{"model": "masked image model", "color_jitter": 0.1, "mask_ratio": 0.75, "encoder_norm_position": "pre", "encoder_moe": "top_k", "encoder_expert_mlp_ratio": 0.25, "encoder_experts_per_token": 2, "encoder_layers": 8, "encoder_width": 384, "encoder_positions": "rope", "decoder_width": 128, "norm_pix_loss": true, "grad_clip": 1.0, "batch_size": 128, "weight_decay": 0.2}
Rows from block 6 of the encoder, named by matrix and row number. Rows with one number belong to one neuron. Each number is 128 + 24 x the weight over the matrix's rms, rounded and kept within 0 to 255. All counts start at 0.
# fc1: MLP up (encoder.blocks.6.mlp.fc1.weight, 768x384), inputs 110-164
# fc2: MLP down (encoder.blocks.6.mlp.fc2.weight, 384x768, transposed), outputs 110-164
fc1.297 [130 127  81 103 139 123 143 140 187 166 129 115 133 156 114 103 105  84 111 125 148 115 190 146 130 135 104 119 163 116 126 175 159 164 145 142 115 132 133 111 150 107  82 124 150 124 142 125 161 110 109 134 104  93 188]
fc2.297 [145 128 127 139 154 110 120 120 121 145 110  93 119 162 122 152 136 145 114 111 149 103 134 162 134 134 145 104 144 105 150  96 113  99 111 127 114 110 122 108 157 118 134 127 112 158 102 113 155 111 112 142 128 109 131]
fc1.298 [150 138 119 125 181 132 113 142 143 132 169 107 126 133 134 135 123 151 110 142 124 159 114 101 143 117 150 164 143 152 115  52 158 114 179 154  90 192 127 116 122  61 132 125 129 105 136 135 175 106 137 152 103 155 182]
fc2.298 [121 118 143 156 140 140 115 149 108 126 121 108 138 145 135 130 144 128 144 112 108 123 103 110 131 125 121 135 111  87 145 131 135 156 135 123 116 135 131 151 125 117 153 104 124 132 122 117 116 146 139 153 139 132 121]
fc1.299 [138  98 126 113 130 110 118 115 136 139 124 128 146 146 133 136 105 123 142 139 107 111 107 137  95 124  99 102 121 148 133  96 126 145  96 169 154 119 123 131 117 130 152 115  99 134 123 122  96 156 145 136 101 141 140]
fc2.299 [124 122 117 164  93 112 112 104 120 165 147 108 114  97 138 117  91 163 142 113 127  73 121 121 148 141  79 155 117 113 109 110 120 137 131 130  95 145 144 145 143  89 113 145 107 120  89 148 143 133 128 174 134 136 150]
fc1.300 [154 130 101  92 131 124 161 129 139  94 128 114 142 128  91 139 127 132 104 164 124 134 164  85 119 138 164 104 128  95 104 132  81  96 126 120 105 129 105 117 107 113 100 102  73 114 101 180 150 123 137 120  83 123 145]
fc2.300 [123 146 153 148 130 120 134 134 113 112 150 112 109 116 115 116 131 123 119 138 130 123 131 105 133 135 124 124 121  94 142 121 140 128 130 114 121 122 142 125 112 116 119 122 145 127 124 128 150 137 124 130 123 131 140]
fc1.301 [143 110 126  89 147  93 174 131 152 127 144  94 139 144 109 117 117 153 118  97  99 147 154 140 131  79 156 107  99  96 113  97 128 109 161 115 133 188 121 129 127 138 132 150  87 134 109 139 130 159 123 118  73 143 157]
fc2.301 [128 134 137 153 143 128 124 143 119 129 120 112 131 129 128 136 142 121 114 126 131 134 114 122 126 129 135 124 118 107 128 138 135 118 151 116 122 129 129 129 120 138 132 122 141 123 117 130 143 131  98 132 137 130 144]
fc1.302 [118 152  98  93 127 137 148 118 131  80 105 124 112 158 134 116 106 145  98 146 137 108 135 118 132 113 149 132 128  66 136 148  97 115 140 114 109 142 145 137 118 115 111 136  78 161 101 152 134 141 133 140 105 144 137]
fc2.302 [137 129 146 143 128 108 132 134 122 116 139 126 134 137 126 137 139 139 118 138 134 128 128 116 131 114 135 126 127  96 137 136 144 135 132 127 144 123 133 116 121 127 133 126 131 109 124 134 142 126 117 137 131 121 146]
fc1.303 [108 106 126 115 140  70 120 146 140 154 134 109 114 103 138 142 119 153  96 147 118 106 125 115 104 115 136 117 206 160 198 118 100 117 148 121 118 118 169 113 140 133 131 131 170 136 164 169 124 131 136 124 113 146 121]
fc2.303 [141 150 147 150 139 127 112 132 152 131 148  84  88 122 123 109 122  96  96 118 121  96 122 120 114 156 119 146 137  58 163  91  99 106 120 125 125 136 121 122 126 114 160 128  84 134 150  86 162 154 134 129 107 142 116]
fc1.304 [137 117  94 114 113 158 162 110 113 141 129 102 127 110 137 130 137 143 103 180 119 157 150 138 129 105 155 139  97  78 103 163 101 147 103 101 132 147 151  57 130 156 128 132 104  85 132 122 108 145 149 150  92 143 111]
fc2.304 [118 118 145 137 141 137 128 138 122 106 151 137 121 129 104 113 135 112 138  98 128 123 123 133 133 134 121 121 116 124 134 112 149 135 170 113 125 122 131 132 102 105 126 132 147 120 141 137 144 148 138 124 131 122 151]
fc1.305 [147  92 119 141 155 148 140 125 119 130 120  72 119 113 130 135  80 112 106 101  83 150 146 131  77 101 127 119 114 129 128 146 137 148  81 115 164 130 147  82 102 162 139 109 140 149 161 131 116 114 145 124 119 130 138]
fc2.305 [112 146 125 132 132 136 132 112 126 129 126 118 131 173 112 116 143 111 139 120 113 140 143 138 132 124 141 139 104 139 135 125 122 127 143 144 128 120 136 110 101 129 100 133 129 111 131 126 103 127 117 115 127 127 130]
fc1.306 [161  91 142 116 144  74 114 153 105 105 128 120 147 160  88 118 170 132 104 123 138 134 142  97  61 174 101 150  79 154 106 129 115 145  91 125 121  92 130 102 168 109 147 125  63 119 121 104 103 135 127 150  89 116 149]
fc2.306 [148 151 106 140 106 133 159 134 139 161 128  77 132 151 119 142 122 143 139 127 121 175 117 133 129 152 120 126 159 132 112 131 133 103 150 123 145 144 135 136 119 136 100 121  99 103 133 152 153 141 123 155 116 145 139]
fc1.307 [128 125 104 138 176 125  94  78 131  69  74 158  89 177 143 143 131 106  85 151 132 137 158 176 137 119 153 154 177 154 166 153 119  74 149 147 164 142 126 116 135  93 114 117 185 116 144 150 154 161 110  99 163 128 149]
fc2.307 [136 134  84 138 102 127 128 126 130 112 157 141 124 112 177 169 116  82 144 132 145 126 110 100 150 151  87 150 147 127 129 150 142 119 121 137  84 154 130 142 126 118 123 111 126 137 131 120 130 125 166  57 106 141 111]
fc1.308 [132 146 113 102 125 112 150 143 133 108 158  88 131 149 128  84 122 130 128  90 135 158 110 123 118  97 130 136 123 158 106 121 169 119  80 113 111 133 116 143 132 103  86 143  96 135 139 106 104 119 160 130 126  87 146]
fc2.308 [147 158 124 109 140  78 147  87 158 129  91 141 119 111  88 147 105 113 121 113 143 121 120 144 135 107 140 105 122 116 107 143  85 156 145 158 138 164 152 139  94 116 114 113 136 103 104 162 135 107 146 151 113 100 144]
fc1.309 [138 131 128 136 178 149 132 141  78 155 100 119  99  85 150 111 107 130  38  78 173  91  80 138 175 134 154 160 139 130 147 184 166 137 164  89 130 157 161 153 123 116 134  76 110 101 119 120 186 172 150 129 100 122 140]
fc2.309 [ 92 115  97 127 125 114 105 139 156 153 100 123 160 139 112 154 110 123 144 159 132 136 122 150 132 114 119 133 166 125 132 152 125 100 118 121 103  93  62 114 130 127 111 150 104  60 138 106 146 143 130 138 141 155 110]
fc1.310 [118 143 116  89 128 107 126 109 116  84 136 137 107 130  95 109 137 139  95 139 120 123 159 103  97 113 134 126 101 121 107 140 140 139 129 104 134 110 157 116 129 117 109 130 101 136  79 146 126 144 132 106 104 131 139]
fc2.310 [132 125 140 129 132 125 132 128 118 123 124 120 128 124 119 130 130 127 132 135 122 131 132 133 132 128 126 122 138 117 138 130 110 128 117 133 135 121 131 119 130 138 119 122 136 125 136 124 127 113 132 122 133 112 130]
fc1.311 [131 119 130  82 109 163 112 132  98 124 147 126 116 116 122 141 133 146 112 139  97 115 147 122  93 121 125 138 146 112 120 137 147 124 158  84 122 123  96 105 118 132 110 139 127 147 153 152 164 122 156 127 133 173 149]
fc2.311 [127 112 110 132 110 110 111  85  99 180 128 117 109 133 116 157 125 131 131 120 127 133 143 145 108 139 125 124 124 122 144 101 118 167 137 103 103 109 101 132 112 126 108 142 161 114 112 149 173 165 105 115 154 142 129]
fc1.312 [119 163 133 132 133 106 119 109 164 113 125 167 125 126 113 149 124 125  98 143 109 125 141  96 103 109 133 124 127 106 104 120 148 110 132 106 112 143 129 126 126 126 109 133 127 118  99 153 141 143 138 109 135 124 120]
fc2.312 [124 126 151 116 138 124 134 133 118 121 134 117 134 127 124 116 134 132 120 138 133 131 140 121 136 123 120 130 131 137 127 135 131 126 132 136 135 110 137 121 130 129 117 127 112 131 136 128 131 128 129 116 118 132 128]
fc1.313 [138  99  93  90 117 127 160 159 153 129 146 142 188  87 131 125 119 157 121 159  85 131 110 104 104 140 149 130  98  63  96 114 131 126 145 117 145 131 118 111 111  81 132 132  96 142 126 118 134 163 171 144  89 140 101]
fc2.313 [123 119 129 116 130 126 130 149 120 102 131 118 142 113 117 120 132 126 132 146 143 153 152 130 132 134 128 117 135 112 142 125 141 129 137 126 131 125 127 169 124 131 131 112 144 129 121 134 139 133 113 129 137 127 121]
fc1.314 [137 122 120 122 148 173 140 169 153  77 140 127 117 127  76 195  90 129  97 132 113  92 112 116 124 222 163 125 160 116 114 110 106 137 122 111 125  92 128  60 116 124  80  76 110 128 138 196 108 112  96 119 205 140 120]
fc2.314 [134 149 125 124 143 109 106  76  95 157 115 100 129 151 106 174 162 109 122 125 111 101 129 117 148 142 116 112 124 103 134 127  93 104 112 138 131 142 131 135 167  73 162 153 121 163 106 109 132 125 133 128 158 107 164]
fc1.315 [116 106 126 145 176 119 152 138 152 124  92 161 139 115 125 145 143 167 119  93 161 139 107 138 163 176 105 179 159 124 111 109  96 150 138 130 127 135 112 113 123 123 124  92 144  74  87 105 125 118 123 140  94  89 144]
fc2.315 [ 95 147 102 147 165 145 130 147 175 119 103  83 165 128 126 144 141 145 114 152 125  91 162 183 111 154 102 146 130 113 130  84 116 104 117 115 105 139 112 153 128 152  54 131 128  96  97 115 137 149 133 143 111 120 113]
fc1.316 [125 115 105 122 115 125 126 174 133 140 153 102 145 121 115 120 120 123 119 119 144 146  92 119  92 130 121 129 135 115 110 153 167 134 101 142 143  99 124 159 127 115 128 113 137 106 101 103 156 158 116 153 120 135 149]
fc2.316 [134  98  96 125 111 119 132  80 120 168 120 136 111 112 149 163  81 120 165 136  96 147 172 116  94 131  99 154 119 136 113  92 115 121 106  85 139 157 147 119 129 118 101 111 185 140  96 138 151 161 142 106 115 153 134]
fc1.317 [148  72 166  94 182  51 142 144 106 129 136 107 106 112 127 133 170 132  84 166 112 127 131  90  95  88 133  87 138 152  98 118 129 132 157 106 149 129 117 104 132 126 109 104 101 149 131 108 113 104 131 140 137 112 134]
fc2.317 [139 132 151 154  93  67 153 154 139 102 115 109  87 109 140 151 104 124 143 145 114 128 140 135 156  92 135 162 127 107  97 145 113 118 130 155  85 149 148 146 115 100 124 108 127 154 147 134 133  84 135 101 116 135 117]
fc1.318 [174 116 132 167 122 163  90 118 144 136 124 113 117 147 150 118 158 118 144 133 117 109 162 150 116 123 122 155 123  96 184 155 142 105 157 123 180 139  77 118 146 137 148 136 119 178 141 126 156 116 122 116 147 165 118]
fc2.318 [149 144 107 122 106 142 123 117 146 147 159 126 155 114 134 152 145  97 155 164 148 120 111  97 102 129 122 118 137 130 128 112 135 135 117 122 114 144 136 172 119  97 143 125 145 146 112 175 109 115 153  99 142 153 123]
fc1.319 [151 102 152 122 109 137 146 142 115 103 139  89 144 115 123 140 106 134 175 144  84 140 120  81 119 143 132 118 113 136 100 120 125 149 119 157 138 154 139  78 104 133  81 153  85 150 146  91 149 111 167  67 112 134  95]
fc2.319 [120 153 114 168 138 101 177 115 138 122 151 129 128 150  86 139 161  99 106 154 136 132 130 125 138 116 101  84 138 150 125 103 112 101 120 143 148 110 180 154 116 151  76 136 179 149 109 102 140 125 170 120 137 139 123]
fc1.320 [101  96 144 117  99 109  69 129 121  94 166 126 151 146 118 114 142 148 176 101 133 119 152  99 119 119 104  93 123  96 161 154 125 152 162 113  89 127 132 120 113 137  88  92 156 158 145 138 145  81  82 138 151 135 145]
fc2.320 [109 115 123 160 134 172 176 128 118 136 116  96 103 202 130 150 167 133  97 168 134  79 153 103 117 156 129 114 147 109  90 149  98 141 152  91  81 163 112 154 111 142 109 106 153 151 161 121 132 168 164  86 107 111 126]
fc1.321 [133 118 104  65 112 108 152 103 144 121 133 110 125 145 119 106 119 131 106 135 107 131 140  97 105  85 145 105 110 122 104 144 100 127 145 110 118 154 145 117 136 133 125 104  92 110 113 140 135 158 138 112 101 180 154]
fc2.321 [132 125 142 141 136 121 112 139 133 115 139 123 123 132 120 141 148 126 123 136 123 115 121 122 139 129 123 124 142  92 140 139 151 133 132 112 124 117 124 135 118 134 133 126 128 119 122 135 141 125 118 122 128 122 124]
fc1.322 [ 69  90 116  99 127 147 124 172 126 110 135 142 124 115 114 123 146 120 119 124 122 109 103  70 101 109 133 121 113 163 190 147  74 146 123 133 128  79 169  89 163  76 175 128 154 109 152 131 117 111 148 152 143 123 142]
fc2.322 [140  98 116 133  38 134 109 129 122 162 117  75  76 134 124 129  76 158 136 141 137 122 154 109 152 136 128 128 137  93 142 126  94 177  95 123 152 149 107 111  98 180 181  97 123 133 165 101 107 164 149 135 109 132 115]
fc1.323 [133 143 120 107 101 127 101 127 101 176 122 103 112 145  99 104 167 134 130 119 112 140 166 100 102 151 156 154 174 128 144 169 139  93 114 112 122 133 138 103 133  96 120 137 156 148 137 132 164 123 125 120 131 111  92]
fc2.323 [115 131  94 118 111  96 131  70 133 142 119 188 117 122 157 122 113 112 131 127 118 137 157 121 124 113  93 130 104 166 140 127  95 145 129  93 149 122 133 111 136 143 133 123 155 127 108 126 149 148 150  91 129 135 149]
fc1.324 [ 96 130 172 144 154 138 134 120 120 126 118 158 118 118 128 112 110 149 127  99 132  80 137 104 143 148 129  92 133 102 145 124  85  82 117 136 103  86 109  88 162 130 121  90 165 134 148 134 110 138 150  93  99 127 134]
fc2.324 [111 116  95 151 168 153 140  78 150 146 129 106 104 140 154 107 124 141 119  91 145 116 111 160 120 156 106  72 151 142 154 112 137 108  97 130 128 110 130 134 138 172 145 120 149 137 125  84 151 171 156  73 156 127  93]
fc1.325 [184 153  98 127 152  97 109  96 159 127 146 156 132 129 109 104 154 119 139 101 148 102 133 161  87 107 133 146  87 142 113 113 113 133 115 159 148 119  97 124 128 139 130 137  98 149 120 126 137  90 142 115  98 196 138]
fc2.325 [190 167 144 124 112 119 142 104 144 134 114 130 129  99 144 169  65 145 131 153 112 127 105 135 158 130 107 150 106  63 109 138 135  93 106 127 145 182 118 132 121 136 126 129 115 146 128  88 131 163 138 107 135 104  69]
fc1.326 [119 119 125 132 110 120 137 125 142 144 127 142 116 137 114 129 133 132  74 146 103 143 131  74 121 107 138 124 135 105 105 133 142 118 119 137 109 117 131 162 137 133 106 118 116 122 129 128 128 143 144 133 111 129 119]
fc2.326 [129 132 141 117 140 132 133 142 122 111 128 130 133 134 123 118 138 124 132 137 134 133 134 127 130 135 131 130 137 133 119 134 125 130 126 132 133 116 133 120 118 128 128 122 128 123 127 129 138 126 126 117 130 126 128]
fc1.327 [133  66 139 137 164  89 126 130 146 196 123  98 113 128 113 154  89 136 133 127 114  65 156 123 138 130 113 129 134 131 127 150 100 114 152 104 101 126 126 126 122 136 141  54 118 175 165 135 118 151 154 118 137 123 103]
fc2.327 [146 120 100 113  94 109 119 119 130 112 141 144  51 154 109 157  81 112 153 126 194  94  98 144  98 109  96 105 136 154  98 154 117 100 107 105 124 120 128 138 118 122 159 136 133 154 168 139 162 168 163  96 147 145 139]
fc1.328 [121 153 164 142 182 142 144 119 138 118 114 137 126 132 127 111 158 144 128  85 189 109 137 128  71 140 102 119 117 160 169 146  92 127 148 147 141 140 116 121 125 127 121  88 102  88 143 115 102 105 146 128 139  97 150]
fc2.328 [146 118 112 101 123 127 107 177 128 113 130 126  94 153 130 125 131 159 131 146 108  81 156 138 142 169  93 167 125 126 126 122 113 120 127 146 131 128 161 123 111 137 130  99 128 121 152 113 144 126 146 137 114 132 126]
fc1.329 [ 84 167 136 147 139 146  88 123 113 156 150 146 133 138  72 152 164 162 148 108 155 129 137  88 114 140 127 102  73 136 117 123 156  97 172 107 103 145 117 140 127 159  93  92 133 139 127 145 139 137 144 125 140 155 146]
fc2.329 [123 132 128 116  61 147 142 116 131 146 102 162 129 140 141 125 132  52 141 150  83 115 122 124 182 143 173 152 106 136 112 152 120 117 116 121 121 142 118 141  87 110 119 141 163 172 122 154 140 165 100 109 102 139 135]
fc1.330 [ 95 123 120 111 153 119 120 143 129 138 125 121 140  98 126 100  93 133 134 110 114 103  94 149  97 130  98 126  95 151 116 142 121 167 158 131 113 107 120 112  77 108 104 111 102 118 117 122 110 132 149 108 185 133  96]
fc2.330 [172 130 125 124 107  97 147 126 156 144 146 121 107 115 128 147 122 117 116 163 106 106 139 131 131 113 112 150 155 100 113  96 124 112 140 122 125  99 171 128 131 129  93 104 122 124 102 125 137 147 153  97 135 135  85]
fc1.331 [115 146 112 110 136 156 150 160 128 157 163 143 138 155 143 131 106 181 130 153 120 114  84 106 118 113 140 101 166 133 163 106 118 127 181 105  72 117 147 122 163 169 154 120 170 138 123 161  99 120 142 181 142 162 104]
fc2.331 [136 100  78 142 124 132 103 106 129 139 141 122 147 118 131 124 134 130 138 118 136 109 149  95 113 159 100 140 106 113 146 159  92 125 119 120 113 156 127 150 138 117 141 120 145 130 140  99 135 114 121 112 115 147 132]
fc1.332 [144 171 135  96 146 139 113 114 122 122 121 120 101 145 137 127 104 107 129 108 133 136 165 143 124 136 135 102 132 150 148 125 144 135 160 172 166  91 117  88 140 116  92 121 170 174 125 135 139 106 143 186 163 124 139]
fc2.332 [156 134 111 128 178 105 124  95 116 126  80 136 119 133 116 132 130 131 125 136 144  86 116 125 134 150 140 168 155 105 153 114 123 112 120 146 116 158 100 159 163 156  97 126 109 152 130 126 167 151 131 140 125 126 153]
fc1.333 [117 145 172 153 156 173 144  99 138 153 122 129 112 103 106 109 155 116 140 111 199 155 135 120  41 147 136 107  79 169 118 146 144 143 141 106 103 147 122 120 170 149 140 146 134 120 131 118 128 115 130 130 129  85 120]
fc2.333 [120 118  94 135  84 144 126 117 138 134 115 112 142  83 111 142 103 112 135 145 119 146 119 105 136 172  79 167 140 150 146 125  97  90 122 132 147 127 171 140 122 121  95 123 140  95 110  71 134 149 155  86 101 139  95]
fc1.334 [163 135 121  92 124 126 171 159 189 119 122 123 125 179 126 110 137 154 100 122 115 128 172 122 127 138 157 135  99  92 119 157 149 106 125 152  95 177 149 134 139 142 117 101 122  54 139 126 135 147 122 138 144 157 131]
fc2.334 [131 122 143 131 128 124 126 113 114 146 120  94 118 158 106 123 133 121 115 112 134 111 114 128 115 136 113 140 110 106 158 124 114 117 158 112 147 107 124 101 131 110 146 120  94 114 150 119 139 142 138 153 154 130 168]
fc1.335 [150  94 132 150  96 121 104 147 157 129 111 167 150 146 107 112 118 111 139 141 135  95  91 131 167 110 107 159  53 105 107 147 152 126 162 154 108 114 115 109 105 138 151 143 109 139 117 120 132 119 135 128 166 192 104]
fc2.335 [144 142 102 104  87 132 151  99 152 134 126 132 172 152  99 131 140 113 150 165 128 138 108 149 125 128 130 138 146 121 115 134 137 106 101 116 128 160 124 149 115 175  64 101 159 156 142 161 139 124 157 151 132 121 136]
fc1.336 [127 141 107 126 153 122 156 165 152  95 158 112 133 184 130 105  82 165 123 174 147  99 105 136 105 134 147 115 143 141 108  83 108 148 128 135 135 124 147  98  94 117  98 107 104  80 173 148 123  79 117 171  84 144 148]
fc2.336 [142 116 147 149 126 114 125 122 116 133 116 119 107 151 101 127 156 135 122  97 148 134 120 103 146 119 120 132 110  98 138 149 128 113 131 103 124 140 154 126 140 101 164 112 163 146 117 142 137 145 140 151 136 127 138]
fc1.337 [142 159 132 112 152 159 102 131 204 130 180 104 128 158  84 141 152  99 102 120 135 151 141 130  87 146 103 118 114  86 141 146 136 134 151 128 120 124 149 155 116 113 148 136  94  92 136  99 121 148 137 122 103 133 159]
fc2.337 [157 112 125 135 151 121 143 138 122 142 137 108 103 132 146 167 112 104 153 118 115 112 104 125 118 124 122 157 142 100 121 159 101  88 132 133  96 126 123  99 127 146 110 127 123 115 136 119 132 114 133 106 141 143 143]
fc1.338 [125 130  94  77 129 149 122 119  98  97 137 127 106 115  98  96 128 147  98 149 167 153 138 106 134 141 115 120 105  44 104 120 127 111 139 108 116 141 107 161 139 114 133  95  84 142 128 161 118 112 152 209 100 119 159]
fc2.338 [106 134 124 147 117 134 123 117 103 142 131 146 127 128 131 121 124 144 167 128 129 127 122 115 136 125 119 122 145 108 130 128 146 120 135 115 123 129 131 137 114 119 102 132 139 119 131 118 160 129 130 151 165 140  95]
fc1.339 [145 125 134 141 121 104 112 102 122 137 144 119 136 129 125 112 115 152  85 106 104 104 125 168 123 111 122 148 122 129 110 176 108 149  94 114 137 139 123 148 127  99 151 120  87 145 138 148 116 107 128 161 116 148 134]
fc2.339 [130 133 106 131 109 130 133 116 132 145 155 143  99 135 137 147 107  96 209  94 155 130 108 116  95 108 104 105 143  78 107 154 159  96 118 121 104 149 122 188 112 112 110 130 132 119 105 129 155 120 162 103 157 189 158]
fc1.340 [107 177 146 137 127 173  70 138 121  91 106 159 132 124  74 121 115 154 157 132 152  88  93  72 122 111 148  88  98 165 147  98  77  97 154 160 129 145 115 157 150 135 110 124 196 162 160 159 190  89 116 151 152 136 133]
fc2.340 [142 136 124 147  87 123 111 140 134 100 154 145 126 134  96 128 124  96 140  83 176 109  71 116 179 125 106 119 108  99 120 131 144 134  97 136 130 151 125  90 103 141 147 120 136 144 159 124 160 165 150 150 130 116 185]
fc1.341 [112 167 118 112 129 159 135 123 122 117 144 100 146 124 106 117 126 156 108 191 142 122 146 122 104  91  92 131 148 135 102 127 162 140 153 106 145 138 120 106 142 129 119 123  91 149 135 102 124 117 119 200 107 142 131]
fc2.341 [130  93  76 117 112 107  88 104 168 137 130 138  96 133 143 171  87  79 147 123 126 117 135 121 106  91 141 141 104 136 123 170 109  67 114 136  99 134 100 163 101 114 124 155 138 100 123 127 101 139 115 121 163 155 148]
fc1.342 [ 74  97 127 112 139 138 143 104 142  97 136 167 117 122 104 117 165 139 106 162 137 132 124  91 122 121 140 126 134 128  91 137 176 150 117 120 131 153 148 133 124 134 125 132 104 129  91 152 124 135 126 137  60 131 145]
fc2.342 [126 134 150 142 160 122 125 141 104 126 141 101 134 134 131 108 130 138 138 144 141 142 123 139 135 120 120 115 121 111 143 134 135 121 128 123 120 108 130 115 128 132 130 144 125 130 131 121 152 126 128 131 150 120 128]
fc1.343 [140 123 147 102 160  90 141 137 119 160 147 115 143 140 115 116 164 103 133 123 142 131 112 127 105  85 137  98 119 130 105 154 123 132 139 161 105 125 113  97 125 132 159 125 138 132 118 114 123 162 116 107 155 128 133]
fc2.343 [ 37 116 118 112 100 114 102 112 159 136 121 159 156 122 131 142 100  78  92 130 131 116 124 114 168 144 114 131 111 144 128 154 119  81 126 134 170 144 142 140 125 101 100 152 194 156  95 137 137 135  80 131 108 126  99]
fc1.344 [153 140 148 139 175 137 130 158 145 154  86 121 126 151 147 127 133 144 106  95 194 153  84 109 159 149  95 108 139 136 161 139 107 114 177  71  93 102 160  94 165 112 131 107 124 109 147 146 113 101 124 145 114  97 194]
fc2.344 [137  86 117 131 109 102  90 117 143 143 134 119 127 135 137 141 124 108 135 103 111 106 127 151 123 170 127 147 112 107 137 121 115 103  98 143 130 162 167 150 124 121 116  96 153 107 107  90 106 189 156  95 121 117 102]
fc1.345 [134 133 124 110 161 157 118 112 128 121 138 110 128 154  99 130 110 130  98 177 147 127 150  79 112 152 129  80  68 164 127 137  87 136 126 173 134 103 156 109 134 128 153 122 155  91 155 142 104 120 195 125 159 131 124]
fc2.345 [145 123  97 118 128 120 143 137 148 104 147 151 128 113 133 129 129  91 138 126 149 117 135 120 149 133 130 131 143  89 118 156 118 144 119 113  97 154 108 117 149 126 142 104 123 150 144 123 156 126 121 140 130  94 168]
fc1.346 [114 127  91 106 119 125 131 105 121 104 134 127 143 136 127 148 161 150  97 140 137 131 128 112 100 100 114 143 163 137 110 143 106 128 133 108 120 129 133 143 138 121 127 136  61 137 122 152 124 160 103 144  69 136 113]
fc2.346 [129 129 148 134 142 101 127 130 124 125 131 124 135 138 126 124 137 129 131 140 127 135 126 127 123 126 135 110 120 105 129 138 134 128 140 128 133 116 136 123 116 122 135 127 131 127 126 134 142 117 123 131 142 122 135]
fc1.347 [111 162 142 151 121 108 115 101 121 164 123 142 159 103 124 106 127 117 146 104 157 117 121 110 141 163 130 146 133 145 156 113 133 143 174 158 148 152 136 144 120 115 126  95 160 142 156 112 168 154 104 168 110 137  89]
fc2.347 [152 135 111 162  94 142 131 114 157 149 113 151 147 109  96 132 101 117 123 102 128 122 114 132 117 137 110 145  75 104 113 105 134  90  85  95 139 143 126  85 145 135  90 130 146 111 125  84 168 147 161 138 131 124 128]
fc1.348 [168 133 133 114 157 122  98 139  77 193 153 103  88  89 118 106  82  94 115  96 120 132 112 123 144 119 120 143 127 115  97 141 136 123 131 148 104 127 175 134 137 129 132 121 161 125 107 122 150 143  77 137 156 108 163]
fc2.348 [101 137 120 129  90  92  64 134 155  79  75 160 143 156 128 145 122  75 128 126 137 125 119 156 145  96 138 135 112 143 123 161 116 103  93 144 128 131 137 119 142 129  97 144 179 136 116 153 136 180 110 147 114 121 123]
fc1.349 [192 155 161 134 173 116 120 126 121 155  92 115  92 145 163 114  87 138  99 154 122 115  85 176 159 148 149  77 121 138 130 109 152 108 154 116 143 147 166 129 119 115 171 119 129 156 165 137 130 136 132 122 164 108  96]
fc2.349 [ 97 149 139 139 149 122 124 128 102 123 161 121 129 116 128 142 150 105 126 113 107 139 101  81 175 147 137 163 148  88 146 126 159 159 162 113 128 165 113 185 114 120  95 113 114  95 170  73 113 160 172  95 127 128 129]
fc1.350 [150 139 127 135 154 104  83 128 136 135 131 135 151 144 128  99 125 133 124 161 108 134 112 127 109 120 139 130  91  89  90 103 130  98 143 115 147 134  96  83 148 132 119 115 111 103 129 155  85 129 136 149  97 151 131]
fc2.350 [122 128 151 130 142 147 124 127 127 134 154 124 130 119 130 127 110 131 130 144 127 116 120 145 151 133 160 131 133 129 128 132 131 143 126  98 108 132 119 149 126 127 104 130 117 133  97 129 147 115 115 149 133 142 142]
fc1.351 [166 128 120 170 107 135 103 128 114 143 139 124 137 129 146 115 102 116 133 119 158 147 123 138 174 141 121 136 185 138 147 120 151 106  88 135 120 163 130 152 112 128 110 131 115 156 104 127 125 127 134 144 131 102 137]
fc2.351 [112 134 114 126 132 127 103  76 139 123 145 171 132 122 138 138 129 122 123  91 128 106 128 116 126 118 131 119 106 137 109 137 107 150 128 150 125 178 155  78 111  97 121 108 112  97  86 146 149 164 113 135 107 142 144]
fc1.352 [151 100 103 128 120 105 173 127 154 150 180 102  95 121 162 140 138 155  82 142 128 127 147 129  88 130 165 131 154  94 111  66 115  99 139 132 144  91 116 111  91 149  86 122 121 157 127 152 115 124 123 102 112 141 177]
fc2.352 [128 125 136 139 152 111 100 122 139 117 120 115 121 132 103 117 128 114  96 121 149 147 121 122 129 145 125 136 102 142 132 123 132 131 139 147 111 145 117 109 160 112 139 125 128 130 115 132 133 104 125 164 127 140 123]
fc1.353 [140 116  98 149 107 128 128 158 128 122 130 103 132 148 141 143  85 160 100 153 125  77 141 148 119 113 147 122 142 188 126 147  86 135 130 126 129 143 145 115 148 110 155 134  96 131 137 112 149 127 142 144 107 124 120]
fc2.353 [144 123 133 117 113 125 136 154 120 102 113 149  90 140 107 127 125 119 124 105 137 112 127  95 152 115 115 136 128 130 130 137 132 134 142 154 151 130 120 102 116 110 126 117 125 150 147 135 134 140 149 134 122 104 129]
fc1.354 [151 131 141 110 152 117 119 140 132 114 104  86 156 145 130  92  95 121 143 123 119 134 140 152 111 141  97 146 170 157 150  81  91 142 106 134 129 137 133 100 135 131 123 157 181 177 139 145 121 102 145 128 145 110 162]
fc2.354 [166 144 110 108 148 102 121 144 155 180 115 103 143 131 110 120 115 118 129 155 154 121 121  98 135 116 147 117 100  93 148 149 117 151 171 151 131  95 164 159 108 112 152 118 101  75 125 153 152  98 124 119 106 126 129]
fc1.355 [139 127 125  90  92 121 155 119 129  96 128 152 121 136 114  99 128 139 101 135 122 138 123 131  84  87 124 116 121 114 108 160 145 147 131  94 130 140 131 151 128 125 127 123  43 125 100 142 141 150 136 137  96 144 146]
fc2.355 [134 131 140 133 146 119 133 134 123 127 126 122 134 129 123 140 135 131 128 145 126 143 129 128 130 122 141 125 142 104 124 129 130 125 125 129 137 117 133 116 122 129 116 132 137 127 129 137 148 128 129 128 140 122 129]
fc1.356 [166 132 100  98 103 119 118 149  76  99 176 139 102 123  74 141  98 121 150 165 138 132  97 124 111 101 107 111 149 133 141 148 159 156 151 166 137  92 156 148 145 127 147  92 169 132 123 129 128 186 108 140 124 129 138]
fc2.356 [120 137 159 128 110 134 155 181 150 145 139 163 152 114  74  96 130 133 112 136 144 135 157 111 116 125  78 107 110 115 139  99 126 141 113 137 153 142 126 100 103 174  87 129 157 152 149  99 157 145 173  85 141 120 101]